From a checkpoint of a small contrastive audio-text model: log mel input, 2800 steps.
Rows from block 4 of the audio encoder of a small contrastive audio-text model, named by matrix and row number. Rows with one number belong to one neuron. Each number is 200 + 30 x the weight over its row's rms, rounded and kept within 0 to 999. All counts start at 0. After the name is the row's rms in percent of the matrix's.
After each neuron's rows are labels from the 100 clips, of 14976, where the neuron reaches its highest value: "responds to" is what is common among them. Only what is clearly more common there than usual is listed. The data: single notes of musical instruments (NSynth).
# fc1: MLP up (encoder.blocks.4.mlp.fc1.weight, 1024x256), inputs 0-255
# fc2: MLP down (encoder.blocks.4.mlp.fc2.weight, 256x1024, transposed), outputs 0-255

fc1.599,092,240,232,176,222,149,245,183,258,218,116,234,210,205,240,207,155,166,214,193,267,225,237,271,192,189,185,189,154,159,221,213,214,203,232,111,247,167,162,212,200,203,211,204,184,198,255,185,158,203,198,228,197,196,220,220,219,198,193,253,222,206,184,243,192,233,146,200,177,210,170,244,181,227,251,161,199,219,202,218,156,188,175,134,238,212,223,177,195,174,192,217,197,176,166,184,199,169,203,178,230,212,217,179,203,131,205,204,197,201,207,208,223,230,189,183,205,236,132,194,229,181,216,197,199,162,185,206,147,184,235,256,180,206,175,208,179,220,239,200,172,188,240,192,236,263,179,171,165,172,229,152,182,205,229,203,194,215,163,221,192,208,215,174,204,189,183,197,215,243,222,254,169,162,205,197,246,243,244,177,128,181,218,196,197,214,265,179,224,169,233,195,210,201,160,187,182,217,199,199,157,197,195,217,144,277,201,171,173,126,175,173,203,206,183,284,175,205,210,179,215,226,225,211,176,166,252,174,205,193,247,210,204,208,173,248,227,199,241,252,219,246,209,201,227,183,183,186,213,248,179,176,215,212,180,156,209
fc2.599,080,237,176,213,210,234,188,182,185,264,184,218,200,186,136,182,253,221,172,178,158,211,151,164,154,194,221,252,222,234,233,198,205,197,177,232,196,207,196,188,175,205,228,197,182,245,167,231,224,200,166,188,193,194,242,140,208,206,178,182,216,201,241,181,254,185,194,205,273,217,225,169,178,207,134,223,205,165,182,183,176,230,192,205,108,240,186,217,280,197,186,153,157,230,222,237,241,190,209,205,178,213,205,197,174,222,153,190,162,148,154,187,219,191,229,203,215,163,204,189,243,189,130,194,239,193,282,156,189,217,173,204,206,196,208,217,169,198,217,211,195,178,231,219,181,208,204,220,219,234,128,162,184,208,195,178,243,170,218,203,207,148,188,203,258,181,195,177,180,171,189,195,231,231,231,189,185,144,184,224,189,89,195,166,234,230,169,201,195,171,251,200,240,203,242,232,153,185,179,206,195,221,248,225,193,222,191,209,199,247,214,192,141,148,203,182,184,219,203,189,172,208,207,234,239,195,192,213,199,177,151,189,250,207,175,171,211,229,193,255,203,178,212,211,235,205,206,170,246,147,244,262,209,212,220,206,165
responds to: octave 3; octave 2; pitch class C

fc1.716,093,154,206,122,236,180,237,227,283,272,168,209,185,216,182,146,186,205,213,181,159,190,199,180,194,184,221,213,231,240,137,203,182,204,198,194,176,227,241,192,218,230,215,249,190,206,175,220,177,263,184,182,174,142,181,218,212,217,203,217,195,178,257,242,251,171,219,127,206,184,252,199,193,205,243,254,208,209,192,211,214,225,283,219,221,210,215,170,166,209,258,197,245,180,237,166,193,262,176,149,183,208,222,215,197,225,202,221,259,213,218,216,238,187,167,204,196,119,208,198,161,234,217,209,192,226,179,176,231,204,212,220,202,181,215,152,226,202,164,220,185,210,156,191,211,189,180,222,252,183,171,175,224,230,200,178,263,214,195,219,280,160,212,186,216,174,165,186,197,147,169,222,244,174,220,214,188,188,160,194,187,181,228,196,185,194,181,213,214,184,143,228,188,211,207,190,169,199,162,180,166,223,197,164,217,134,196,212,166,258,225,231,204,160,230,225,186,153,212,171,178,230,203,198,224,205,214,196,193,199,151,166,198,134,175,199,223,211,264,239,168,147,198,146,231,184,179,190,200,161,184,236,191,169,185,209,226
fc2.716,091,211,155,258,191,229,168,165,165,155,202,217,207,210,235,251,164,209,172,237,222,210,218,159,178,205,223,185,154,232,172,179,230,280,198,247,194,223,234,243,184,144,198,146,186,183,237,188,190,193,279,251,191,199,169,167,251,192,183,229,187,185,136,223,197,193,204,211,215,193,194,235,226,154,191,222,247,218,181,199,206,202,167,166,201,187,177,201,199,215,217,184,163,207,206,212,154,215,199,221,174,191,171,205,163,219,191,198,232,220,171,177,142,243,204,240,211,232,156,222,164,203,194,242,181,154,202,245,174,186,186,183,147,209,149,212,207,180,218,179,229,204,183,207,237,193,208,200,202,206,256,242,195,295,220,234,158,185,211,170,205,243,172,189,211,183,213,169,166,239,172,181,201,195,194,136,211,215,210,214,230,247,212,237,248,219,251,216,190,250,204,127,196,142,184,198,221,154,231,246,206,205,157,206,250,261,194,153,164,173,185,208,179,217,198,203,244,203,164,229,226,151,194,224,161,165,200,176,210,228,227,217,187,219,233,188,173,206,166,138,158,224,158,214,204,224,163,245,189,198,181,188,198,291,200,194,184
responds to: electronic; organ; octave 1

fc1.327,113,168,169,169,168,198,234,201,201,224,180,205,194,191,230,175,198,210,169,185,159,191,202,127,181,190,224,208,208,218,173,170,164,205,218,191,204,230,225,175,214,207,163,229,190,211,163,206,196,230,227,168,187,193,162,167,171,184,236,228,197,231,271,195,227,261,188,245,243,205,256,206,203,178,197,235,135,166,231,157,220,230,181,154,218,193,200,222,198,227,203,152,209,184,203,156,176,203,157,183,151,178,206,196,205,206,249,230,195,153,195,221,162,186,218,172,216,232,233,224,222,224,190,174,143,186,226,160,206,189,147,216,223,213,214,222,178,236,240,220,206,181,205,249,188,136,228,265,209,198,166,157,192,209,250,267,176,210,224,204,238,161,189,269,199,214,205,171,193,205,195,157,217,191,173,190,247,216,130,159,178,200,175,217,190,170,253,257,174,211,223,242,170,184,228,193,179,211,256,256,212,225,208,263,248,191,172,206,203,222,213,233,202,166,194,215,189,230,178,151,245,180,192,180,235,233,192,164,259,170,198,230,111,209,196,236,154,176,182,244,184,195,234,115,204,183,180,213,193,188,157,219,237,192,232,204,147
fc2.327,121,220,225,217,241,179,155,162,181,200,251,178,168,209,141,241,172,204,208,167,203,236,207,188,187,158,211,149,195,203,221,194,177,156,155,181,171,213,177,230,222,181,245,185,159,212,233,203,201,193,167,203,237,222,255,250,190,203,197,176,182,206,154,212,141,226,211,259,240,222,183,198,212,187,218,160,174,220,180,165,217,176,242,258,180,192,223,125,178,181,221,211,214,212,158,187,179,153,164,216,187,203,175,154,188,189,209,176,197,211,186,189,221,222,188,196,208,187,194,215,142,173,122,242,165,268,194,214,217,209,203,193,170,191,192,177,209,185,204,178,199,252,194,192,196,245,188,186,208,183,232,198,235,223,196,199,198,183,197,178,182,194,185,202,215,221,218,200,147,155,226,190,205,215,255,234,199,251,201,272,159,282,215,254,167,189,257,209,245,164,185,209,226,196,233,206,171,211,205,196,257,197,235,144,201,260,217,241,219,264,158,163,160,149,188,254,200,196,244,158,179,276,216,226,210,209,190,205,202,234,146,183,270,140,200,179,187,180,191,195,197,210,180,211,179,186,265,196,211,202,157,185,197,195,200,156,259
responds to: octave 3; pitch class E; note: E3

fc1.242,095,251,245,229,249,160,234,190,261,172,128,175,162,182,230,195,164,176,186,165,219,212,234,158,209,166,206,204,138,205,201,193,202,206,175,186,212,207,234,172,218,191,194,160,176,188,198,238,160,231,214,188,212,160,218,190,199,180,257,269,186,220,145,238,222,185,214,176,208,228,224,220,195,180,203,165,183,256,218,184,185,248,232,234,153,209,221,232,243,184,175,172,192,169,216,157,239,227,214,140,215,195,203,203,225,145,228,201,249,208,212,201,256,211,164,239,128,228,198,178,235,196,219,165,216,249,258,202,190,193,198,151,243,182,166,154,265,232,180,234,191,214,234,225,207,250,221,171,209,220,221,182,227,209,167,173,208,203,195,197,197,219,205,250,172,193,187,201,193,205,148,233,256,216,203,150,212,215,257,160,153,175,220,272,191,251,271,214,228,171,203,200,204,221,173,215,199,221,197,200,176,218,222,170,159,232,209,200,167,147,190,225,203,156,192,177,178,193,225,162,176,260,194,201,219,189,193,214,262,153,246,193,180,204,198,181,181,161,258,234,215,213,180,190,176,170,178,184,203,215,230,188,258,218,184,242,165
fc2.242,100,245,179,185,202,220,211,193,187,182,188,201,218,209,190,165,262,237,219,220,181,223,212,227,174,213,168,261,231,188,215,203,222,190,244,207,187,205,210,213,237,205,235,204,199,208,174,211,183,183,210,203,186,209,224,194,222,199,192,170,177,164,157,161,230,228,166,188,227,214,189,92,90,224,214,237,222,183,178,159,187,186,181,186,159,172,173,179,287,247,163,163,160,265,168,259,186,199,201,236,171,221,218,260,198,182,186,214,169,221,175,195,181,216,192,195,252,152,188,178,187,179,179,167,233,196,187,211,183,171,199,211,186,236,182,212,152,211,184,210,193,154,251,188,230,221,184,202,269,211,152,180,168,171,227,121,193,188,179,171,196,170,234,142,246,177,216,205,251,225,205,187,227,211,201,200,297,188,156,222,214,190,198,217,192,163,172,203,202,174,277,228,189,209,233,176,220,184,201,190,229,189,177,202,212,224,205,252,212,267,204,238,218,132,215,160,221,219,229,155,191,185,200,207,197,205,244,234,127,188,178,187,203,232,197,191,232,207,185,217,140,203,221,198,214,178,199,176,276,195,217,209,163,182,184,185,229
responds to: octave 3; pitch class A#; note: A#3; pitch class C#

fc1.153,106,260,225,168,205,166,222,162,231,221,184,177,161,139,153,183,215,197,215,207,230,279,176,168,222,196,210,178,231,182,145,169,200,159,217,172,172,157,239,194,172,178,202,229,181,271,218,276,234,228,241,147,213,194,157,219,219,176,186,217,163,177,229,210,281,152,212,200,287,234,251,170,179,171,176,179,224,145,234,193,223,204,177,184,214,194,192,141,214,177,229,186,195,210,240,227,231,203,220,212,194,252,208,202,190,239,185,183,251,197,214,162,219,231,155,151,237,198,195,211,203,209,235,206,194,156,212,198,190,197,174,187,182,226,217,220,222,239,206,260,202,200,156,194,178,233,183,217,196,230,203,160,201,214,232,225,203,192,142,183,232,178,234,227,219,206,187,197,172,253,235,187,254,148,232,183,217,187,216,164,198,177,195,250,163,188,239,193,231,238,174,206,211,194,191,163,169,147,214,175,171,174,206,223,171,146,217,180,163,169,186,197,210,206,179,217,151,218,160,173,185,243,160,162,186,165,195,186,182,213,214,166,235,229,239,128,237,167,229,246,218,215,228,182,223,194,170,180,143,189,201,176,144,228,208,185,180
fc2.153,099,199,149,241,176,190,185,247,179,158,184,226,233,258,193,189,174,201,187,197,216,158,222,196,188,204,173,247,179,232,241,207,199,276,164,316,159,207,177,235,211,208,188,206,164,157,210,122,224,157,229,244,163,189,255,162,183,227,180,216,221,187,189,186,178,228,195,140,144,168,170,171,196,231,189,250,192,210,151,179,186,162,247,168,175,208,167,253,193,175,176,196,182,215,166,196,219,173,225,187,220,162,211,175,163,180,211,223,160,197,208,205,196,201,222,234,195,168,235,207,156,254,189,189,177,267,233,195,186,193,230,163,222,173,216,200,186,158,202,199,216,193,223,184,225,144,206,189,254,196,209,219,161,193,178,173,195,213,204,189,218,240,179,156,184,196,185,178,205,163,193,196,189,190,147,179,224,219,161,188,225,235,202,208,253,259,202,237,153,203,194,208,186,184,218,197,189,262,242,201,253,243,232,182,246,208,165,194,212,271,203,182,231,184,189,158,216,166,206,157,186,163,253,201,181,213,237,198,205,255,222,212,140,213,152,258,200,234,214,186,160,205,180,197,172,209,197,247,270,178,194,217,231,201,166,209,217
responds to: octave 2

fc1.522,096,195,173,214,212,175,210,196,202,209,230,159,238,189,235,180,183,140,220,208,206,244,183,189,186,183,235,183,238,217,191,223,199,152,184,222,209,279,181,234,209,226,224,207,239,191,145,174,204,202,190,194,172,196,178,195,181,220,223,179,194,172,191,221,182,156,222,219,181,239,200,153,176,214,193,270,149,183,210,142,121,201,177,213,175,228,178,241,199,221,202,239,219,216,176,185,259,180,244,170,194,201,201,175,227,259,262,195,224,180,150,210,192,166,178,233,209,176,186,164,217,250,233,127,182,209,211,193,187,230,191,199,218,195,197,163,229,208,193,238,176,228,149,197,231,157,180,198,161,174,146,175,207,215,172,172,201,220,204,222,178,137,180,191,157,269,199,207,217,207,179,127,183,207,240,244,244,185,127,162,271,198,231,259,212,168,212,224,191,219,197,165,225,246,241,209,190,245,177,156,221,159,186,264,217,146,239,242,196,194,172,199,188,141,175,210,220,160,223,177,230,150,251,200,193,209,180,191,185,189,227,242,221,226,174,262,241,181,191,221,218,175,239,172,196,219,232,199,238,215,209,195,204,152,196,226,174
fc2.522,118,192,147,225,235,206,174,193,218,184,168,182,122,221,187,167,198,288,204,217,229,186,192,226,271,191,200,207,216,158,186,181,177,215,198,158,171,164,211,166,236,151,250,154,187,229,180,205,180,214,195,193,193,217,201,198,219,155,210,260,194,197,181,185,194,225,200,252,224,249,210,181,186,202,248,195,197,178,185,212,193,212,178,217,193,206,230,132,200,180,207,192,256,188,203,153,158,211,170,202,199,178,210,268,182,190,240,216,177,234,224,189,168,203,201,227,193,180,236,190,220,185,165,187,241,193,174,181,194,211,205,185,186,221,219,227,159,165,189,184,225,170,234,219,192,209,172,127,228,169,243,224,156,180,203,198,188,201,240,195,179,209,185,174,224,209,157,202,194,219,214,230,210,213,183,252,219,223,228,262,233,301,222,209,175,191,237,150,216,145,193,211,148,163,181,182,208,169,197,238,249,178,174,146,190,306,233,196,164,185,168,215,207,203,179,241,199,224,241,119,235,208,161,197,233,230,181,218,169,206,202,235,204,201,231,218,203,222,211,222,187,278,162,182,194,208,165,164,160,177,197,182,190,204,252,120,234
responds to: octave 3; pitch class E; note: E3; pitch class: F

fc1.88,090,129,225,218,216,194,255,186,209,194,192,196,202,215,212,212,167,156,204,219,197,204,206,188,197,195,161,199,213,214,217,211,233,168,223,199,223,238,235,212,250,236,219,209,227,248,208,245,164,176,142,219,169,185,237,207,238,222,199,189,212,232,239,178,224,175,182,164,232,188,199,195,140,142,213,214,189,197,189,180,183,205,203,227,188,131,210,132,201,199,263,228,200,188,214,180,263,199,145,196,181,192,179,143,226,144,238,196,191,205,204,252,242,241,237,190,221,229,209,186,175,184,166,202,252,230,158,161,196,208,206,223,253,208,208,198,219,185,218,245,223,172,206,272,220,212,240,142,191,205,238,222,199,195,147,222,239,224,178,195,220,207,178,221,254,168,193,236,289,226,185,222,182,203,190,179,283,195,143,152,237,194,156,193,206,192,191,156,209,201,145,213,169,242,219,201,205,203,173,191,207,197,231,246,188,187,195,221,207,222,140,202,266,196,181,240,217,148,217,185,162,227,219,234,209,217,165,206,197,220,238,214,93,217,183,198,185,205,221,205,241,217,198,157,187,205,231,241,136,166,171,157,208,197,178,189,169
fc2.88,099,269,155,215,218,187,184,198,163,205,123,220,154,196,209,148,183,164,191,198,201,192,184,228,213,179,254,191,202,171,175,187,183,196,236,173,181,203,174,191,205,201,248,224,244,282,146,195,145,205,201,163,250,215,208,182,227,190,194,242,224,190,180,215,185,224,251,216,240,221,192,213,233,178,175,191,177,226,196,172,246,201,209,174,150,228,196,227,215,211,239,228,222,190,184,162,191,210,184,202,176,194,209,243,182,239,130,227,236,212,195,201,216,218,231,236,196,225,190,233,154,254,166,238,188,161,202,208,194,203,150,199,164,214,169,208,218,183,182,165,236,206,213,231,198,192,191,197,226,194,220,155,182,201,156,134,185,253,205,190,209,142,170,151,192,211,273,192,187,186,256,174,183,203,231,186,185,192,214,241,186,209,231,195,208,228,152,197,238,160,168,184,167,165,225,188,161,229,192,230,212,200,247,149,147,229,239,222,190,190,214,194,140,216,261,202,209,215,229,206,191,151,185,230,183,164,172,229,181,201,217,182,215,174,191,125,238,227,206,188,145,262,167,274,225,166,188,196,204,175,204,265,171,259,202,159,261
responds to: octave 2; pitch class F

fc1.628,095,195,176,208,170,187,203,246,217,194,173,165,169,152,196,192,248,215,246,153,195,183,168,139,266,163,205,187,245,228,143,184,191,220,221,224,142,197,206,156,254,184,161,164,178,190,217,170,241,158,230,189,143,199,182,158,192,156,194,223,148,192,196,207,222,146,179,212,226,196,228,170,172,213,222,165,199,198,233,135,245,165,185,218,173,237,204,209,212,213,165,176,158,248,205,206,182,198,216,234,183,148,177,207,253,183,203,236,180,227,245,152,186,258,163,245,194,210,143,167,165,209,191,257,167,178,209,215,198,227,133,235,210,156,245,192,214,188,221,239,182,200,224,184,176,225,222,211,183,160,194,172,211,184,245,258,188,216,223,180,182,206,213,242,195,214,164,130,210,202,163,225,238,223,184,186,216,212,196,216,144,227,190,190,174,144,179,229,215,199,260,218,194,191,273,204,183,236,183,235,135,188,154,183,163,189,233,187,215,256,226,180,206,209,153,201,212,204,206,167,216,171,246,178,229,188,225,226,186,200,244,196,171,140,259,213,230,182,208,229,218,210,197,225,229,233,211,195,168,208,257,241,201,197,204,173,188
fc2.628,097,243,230,249,256,198,232,152,184,212,244,216,220,200,242,203,171,171,174,209,197,214,222,241,161,198,188,146,195,188,239,238,186,168,212,191,199,182,202,175,188,242,255,209,194,203,212,189,192,167,174,222,253,191,258,242,200,214,211,200,211,198,201,192,203,211,204,185,214,246,180,215,185,208,181,203,228,164,226,195,188,168,209,210,177,146,149,147,169,181,209,234,224,177,183,223,211,154,188,163,217,249,194,161,114,222,167,186,212,214,217,246,229,206,228,170,186,194,278,270,241,238,194,168,204,190,133,196,197,190,202,157,191,184,178,214,211,215,184,178,219,206,201,195,250,194,194,176,202,221,203,203,198,174,148,220,165,205,169,185,192,224,206,186,182,173,201,275,237,194,259,168,173,191,225,175,249,169,202,157,236,209,190,236,168,267,223,172,206,259,115,182,193,217,163,205,187,185,219,218,302,174,206,213,243,236,203,254,161,206,204,141,199,162,221,206,214,157,254,190,227,208,184,180,216,210,200,177,225,160,199,163,181,243,167,216,189,208,170,156,193,190,167,197,171,230,197,219,231,187,138,161,218,208,167,119,179
responds to: vocal

fc1.238,099,187,191,182,182,215,255,199,172,159,205,152,189,175,213,206,200,241,217,164,181,188,222,171,198,216,206,160,214,229,196,262,185,238,235,195,142,121,251,161,193,180,222,173,175,231,178,180,160,188,173,209,248,193,190,198,200,251,222,209,240,154,186,227,170,242,187,229,186,238,182,235,193,188,179,155,164,214,223,187,221,226,206,218,168,240,155,196,191,204,184,188,189,203,238,170,209,193,177,171,222,156,172,175,209,151,203,153,192,188,170,173,196,222,233,229,165,258,217,195,253,198,162,161,201,194,263,240,187,208,192,206,217,207,245,226,258,214,201,231,195,192,217,263,216,243,194,171,223,214,222,177,174,188,223,216,139,236,194,221,205,146,220,158,219,198,248,194,249,219,203,240,238,185,198,186,128,247,200,194,194,125,212,251,252,193,174,183,195,107,220,211,220,180,193,203,216,223,194,233,202,206,215,218,168,211,245,216,214,147,222,212,189,151,210,253,212,260,238,220,173,213,212,170,215,186,274,154,188,207,245,155,153,206,179,162,165,160,233,219,208,160,244,166,227,186,187,215,196,169,159,182,246,167,199,187,183
fc2.238,090,197,190,200,205,217,185,207,219,255,165,223,157,220,171,170,273,228,172,218,171,204,180,207,175,181,201,254,161,247,243,135,191,155,226,162,159,222,217,179,203,237,188,188,181,228,192,224,177,173,225,189,178,200,168,181,226,209,192,206,183,228,187,177,230,169,153,208,179,252,170,158,189,252,198,219,224,172,205,214,200,173,240,184,150,220,214,231,253,216,199,232,225,191,180,217,215,168,160,292,222,252,218,260,207,164,222,167,239,242,199,205,218,216,189,168,224,185,225,189,189,203,219,160,240,214,223,195,248,138,191,129,162,195,212,224,180,197,205,184,237,207,208,219,268,160,263,219,216,203,170,205,171,171,208,182,184,192,163,177,179,184,210,207,175,191,205,106,195,158,187,222,197,194,245,210,241,178,188,172,188,238,163,188,166,166,202,182,205,224,234,213,196,269,201,172,181,165,182,177,217,179,223,272,137,196,177,250,202,208,180,179,194,155,187,234,213,204,240,189,226,207,235,203,217,206,198,221,212,202,153,190,266,205,168,164,223,214,178,220,233,193,163,240,174,180,168,139,258,194,203,229,224,134,194,242,159
responds to: octave 2

fc1.339,090,192,233,218,198,194,221,224,220,211,234,169,194,163,140,231,158,200,203,145,200,194,218,228,213,193,222,172,192,158,232,236,209,147,235,146,226,253,169,242,235,192,200,234,196,242,157,161,235,223,211,239,177,179,149,175,164,233,191,169,260,200,212,184,199,135,140,214,219,190,279,195,163,184,199,190,201,184,139,222,191,234,177,201,222,190,208,222,169,230,189,253,182,205,261,184,215,245,244,183,240,213,223,174,186,205,167,206,208,202,148,240,211,179,201,210,208,226,174,215,175,204,163,140,190,196,242,223,192,217,191,167,162,222,165,173,206,149,169,209,228,172,178,152,187,232,218,192,112,228,190,200,210,199,172,184,241,176,197,184,199,199,178,208,165,197,225,224,181,241,193,238,178,203,212,149,214,183,206,243,193,118,163,223,189,223,229,227,152,164,154,190,257,270,165,209,193,199,197,210,226,179,199,158,192,199,210,259,234,186,193,222,182,176,218,199,229,153,227,222,219,196,184,164,188,174,220,206,213,257,253,212,229,179,174,198,219,205,269,224,203,214,145,195,204,171,260,197,166,181,220,216,207,236,210,244,272
fc2.339,096,222,157,178,206,241,239,148,167,184,174,215,210,207,224,202,211,201,221,161,238,187,191,196,230,211,197,207,192,155,224,200,200,227,249,232,179,158,181,181,206,171,205,156,192,237,224,185,180,191,144,148,144,190,181,181,229,209,213,205,179,208,196,191,181,168,193,205,183,272,178,232,202,190,146,178,224,227,164,207,170,247,212,155,171,211,217,188,266,215,195,141,224,294,165,254,164,221,215,251,244,133,223,199,201,222,184,201,186,238,210,164,234,195,190,173,231,155,203,158,237,164,217,229,189,225,203,182,187,167,196,224,176,236,232,215,159,192,197,196,193,147,178,222,198,202,239,233,244,237,167,209,206,234,236,212,185,189,151,222,231,172,230,132,235,179,184,180,212,203,215,191,223,183,191,205,197,187,175,153,238,242,174,184,204,166,175,226,187,198,280,150,188,166,242,198,221,203,230,240,217,234,223,188,196,207,235,214,185,205,165,258,200,188,148,168,134,252,209,160,187,189,236,241,250,219,239,213,135,211,172,181,194,138,234,218,222,192,139,237,185,223,257,218,201,190,145,190,242,197,182,193,187,163,217,168,203
responds to: octave 2; octave 3; pitch class F#; note: F#3

fc1.159,091,182,235,184,162,248,244,199,234,225,180,223,228,240,214,243,187,147,213,198,216,226,241,240,185,208,224,225,166,187,185,206,212,220,229,175,158,231,190,231,154,169,172,193,174,192,208,216,171,179,224,202,165,216,245,201,203,200,224,212,225,138,213,154,226,170,182,226,160,181,226,151,155,221,192,211,197,198,198,210,243,181,221,211,199,219,145,255,151,221,219,199,238,193,171,121,209,222,246,213,218,186,265,246,238,163,225,224,190,213,155,124,202,188,217,186,213,200,224,197,208,241,180,192,201,153,136,206,171,196,172,193,146,165,187,217,197,222,183,198,152,136,151,220,243,170,224,215,199,189,224,230,148,224,173,236,204,250,215,237,183,176,167,230,257,185,210,250,197,167,225,199,194,254,245,178,132,184,168,234,195,193,197,213,200,208,207,216,182,251,182,247,193,207,244,132,168,237,251,198,176,213,180,188,205,192,144,142,181,240,198,233,191,211,170,168,224,160,233,207,174,246,201,252,194,201,159,189,160,245,156,176,188,197,206,209,210,218,178,175,251,250,196,238,233,159,226,246,216,188,173,173,168,180,217,205,208
fc2.159,056,211,206,202,202,184,194,197,157,234,225,192,178,168,217,191,209,306,202,123,224,159,177,165,195,212,176,202,225,241,191,163,255,120,185,204,197,175,178,201,224,188,218,206,195,270,175,152,209,169,184,209,177,217,209,207,166,202,199,168,247,228,161,198,175,216,206,219,220,234,197,252,284,165,208,229,195,210,153,217,161,210,140,145,232,152,222,199,197,213,194,192,222,187,193,267,178,211,217,213,205,174,185,185,203,259,202,235,179,249,221,222,177,200,175,180,184,167,190,199,203,203,235,193,212,212,216,196,238,152,234,287,224,208,221,215,172,145,194,188,223,214,245,170,171,224,172,205,225,250,187,214,213,181,164,149,225,159,179,144,204,187,215,184,199,178,228,145,176,223,258,164,175,231,179,173,219,192,218,192,197,198,196,216,238,178,194,188,171,166,195,231,193,190,161,223,229,130,202,271,222,240,201,210,179,200,225,237,232,209,197,197,219,261,237,212,234,218,200,211,239,161,184,158,215,159,209,215,217,140,168,172,244,242,197,230,217,183,238,194,204,169,217,173,145,221,140,173,202,159,194,201,151,191,172,154,207
responds to: electronic; organ; octave 3; octave 1

fc1.428,102,202,167,213,225,189,242,240,165,207,213,184,242,220,185,161,153,221,209,192,211,204,210,210,226,222,208,253,247,227,169,181,184,177,176,186,212,203,201,154,228,179,190,187,195,130,176,194,224,184,232,237,201,189,230,232,154,209,256,262,203,210,238,231,203,219,210,169,190,202,209,217,244,176,195,204,176,214,197,210,230,188,176,197,192,175,234,145,160,157,236,211,157,206,143,207,240,219,219,162,232,202,174,137,218,186,196,166,253,165,258,207,169,236,267,200,199,270,228,233,146,148,138,177,191,179,209,162,214,217,187,165,176,190,186,159,199,211,213,190,247,230,263,232,199,203,177,183,230,150,210,208,250,217,259,190,207,219,241,137,214,164,147,178,209,152,225,221,253,218,198,189,146,182,213,200,187,239,188,231,213,194,236,206,197,180,230,206,235,214,201,202,225,179,203,195,185,180,214,205,179,171,267,212,205,169,146,179,218,223,231,175,256,193,202,244,215,133,216,182,246,220,196,179,186,147,232,190,288,195,240,254,139,243,183,157,179,191,185,190,188,214,221,228,171,176,183,164,165,188,196,243,225,210,221,186,209
fc2.428,101,245,137,194,198,166,180,179,216,183,168,221,176,182,220,186,173,161,220,174,169,224,223,258,183,164,204,114,204,157,192,248,157,230,213,149,203,161,242,187,204,220,247,194,206,243,232,194,208,170,232,217,202,182,201,172,221,162,221,183,172,187,187,194,198,214,223,226,259,196,171,222,185,228,176,203,230,220,200,178,191,158,179,204,205,239,187,218,211,187,204,206,195,172,235,210,254,220,195,144,232,220,224,216,176,238,199,192,228,235,192,221,240,220,189,189,241,232,161,186,225,238,209,213,212,196,227,232,135,244,184,241,217,198,185,217,168,152,176,220,214,229,186,159,162,169,177,186,224,219,203,109,232,172,158,214,138,208,252,190,176,237,240,168,196,283,237,207,157,254,175,260,191,160,216,198,227,182,188,204,170,244,234,191,131,249,206,223,188,150,128,154,210,206,221,205,129,244,201,174,231,230,201,189,203,208,198,218,197,204,219,170,177,209,162,223,193,219,144,191,195,234,184,244,202,165,283,201,182,182,180,193,248,199,236,177,235,170,235,185,184,189,149,225,223,219,179,192,167,155,163,199,202,216,220,206,219
responds to: octave 2; pitch class A

fc1.171,087,213,190,238,208,284,205,211,212,176,200,196,200,169,215,190,196,206,193,234,190,201,231,177,186,252,227,165,189,189,192,184,168,188,231,160,217,180,184,153,235,211,237,193,184,142,217,248,232,174,212,199,219,163,174,179,186,229,171,258,158,157,163,240,193,232,197,216,185,213,200,129,217,255,161,237,167,183,207,160,187,237,243,133,187,224,145,188,192,184,238,218,188,238,229,171,224,163,239,200,216,233,210,221,228,212,201,191,194,152,192,171,276,171,202,160,180,252,227,187,260,179,211,153,210,250,198,182,202,166,204,150,224,194,203,171,157,277,238,202,243,188,214,206,161,181,227,189,209,144,201,165,221,194,160,239,236,143,241,192,139,214,199,219,244,192,162,224,182,223,231,250,177,174,268,186,210,156,196,199,184,214,191,165,166,178,181,207,253,185,240,225,211,183,160,166,138,180,155,184,189,150,205,228,193,171,174,217,160,164,226,173,196,250,164,208,223,220,167,192,236,205,217,140,238,179,215,200,244,201,172,193,193,268,192,189,187,170,185,194,231,195,163,199,198,228,254,193,200,197,205,165,206,216,196,188,241
fc2.171,094,179,159,237,215,180,187,231,157,170,189,127,204,232,184,204,193,235,133,192,244,189,184,227,179,188,166,187,249,202,237,218,180,226,227,225,185,283,163,193,204,168,217,208,183,205,257,222,250,197,216,190,148,242,201,204,232,207,217,216,187,248,188,186,258,230,238,217,194,221,157,214,169,104,234,245,246,177,207,201,163,221,154,224,171,221,207,158,167,270,210,165,176,162,214,176,209,177,211,219,217,194,199,188,191,201,188,215,206,192,180,161,172,234,217,225,184,195,171,223,198,202,174,192,209,208,157,222,223,229,190,213,153,181,226,208,198,202,173,186,195,203,117,131,201,179,235,200,237,202,191,210,207,208,283,207,186,179,210,181,200,223,240,206,217,141,248,167,197,165,195,167,217,241,173,180,173,243,188,219,193,182,263,226,197,127,157,179,177,187,230,187,209,242,201,223,248,157,191,183,164,244,177,221,185,202,238,173,203,193,218,217,191,189,173,195,234,131,231,173,151,196,252,216,205,213,173,208,164,213,168,180,233,163,194,238,178,203,193,190,191,241,291,194,154,230,237,191,210,217,205,173,197,198,251,150,207
responds to: electronic; organ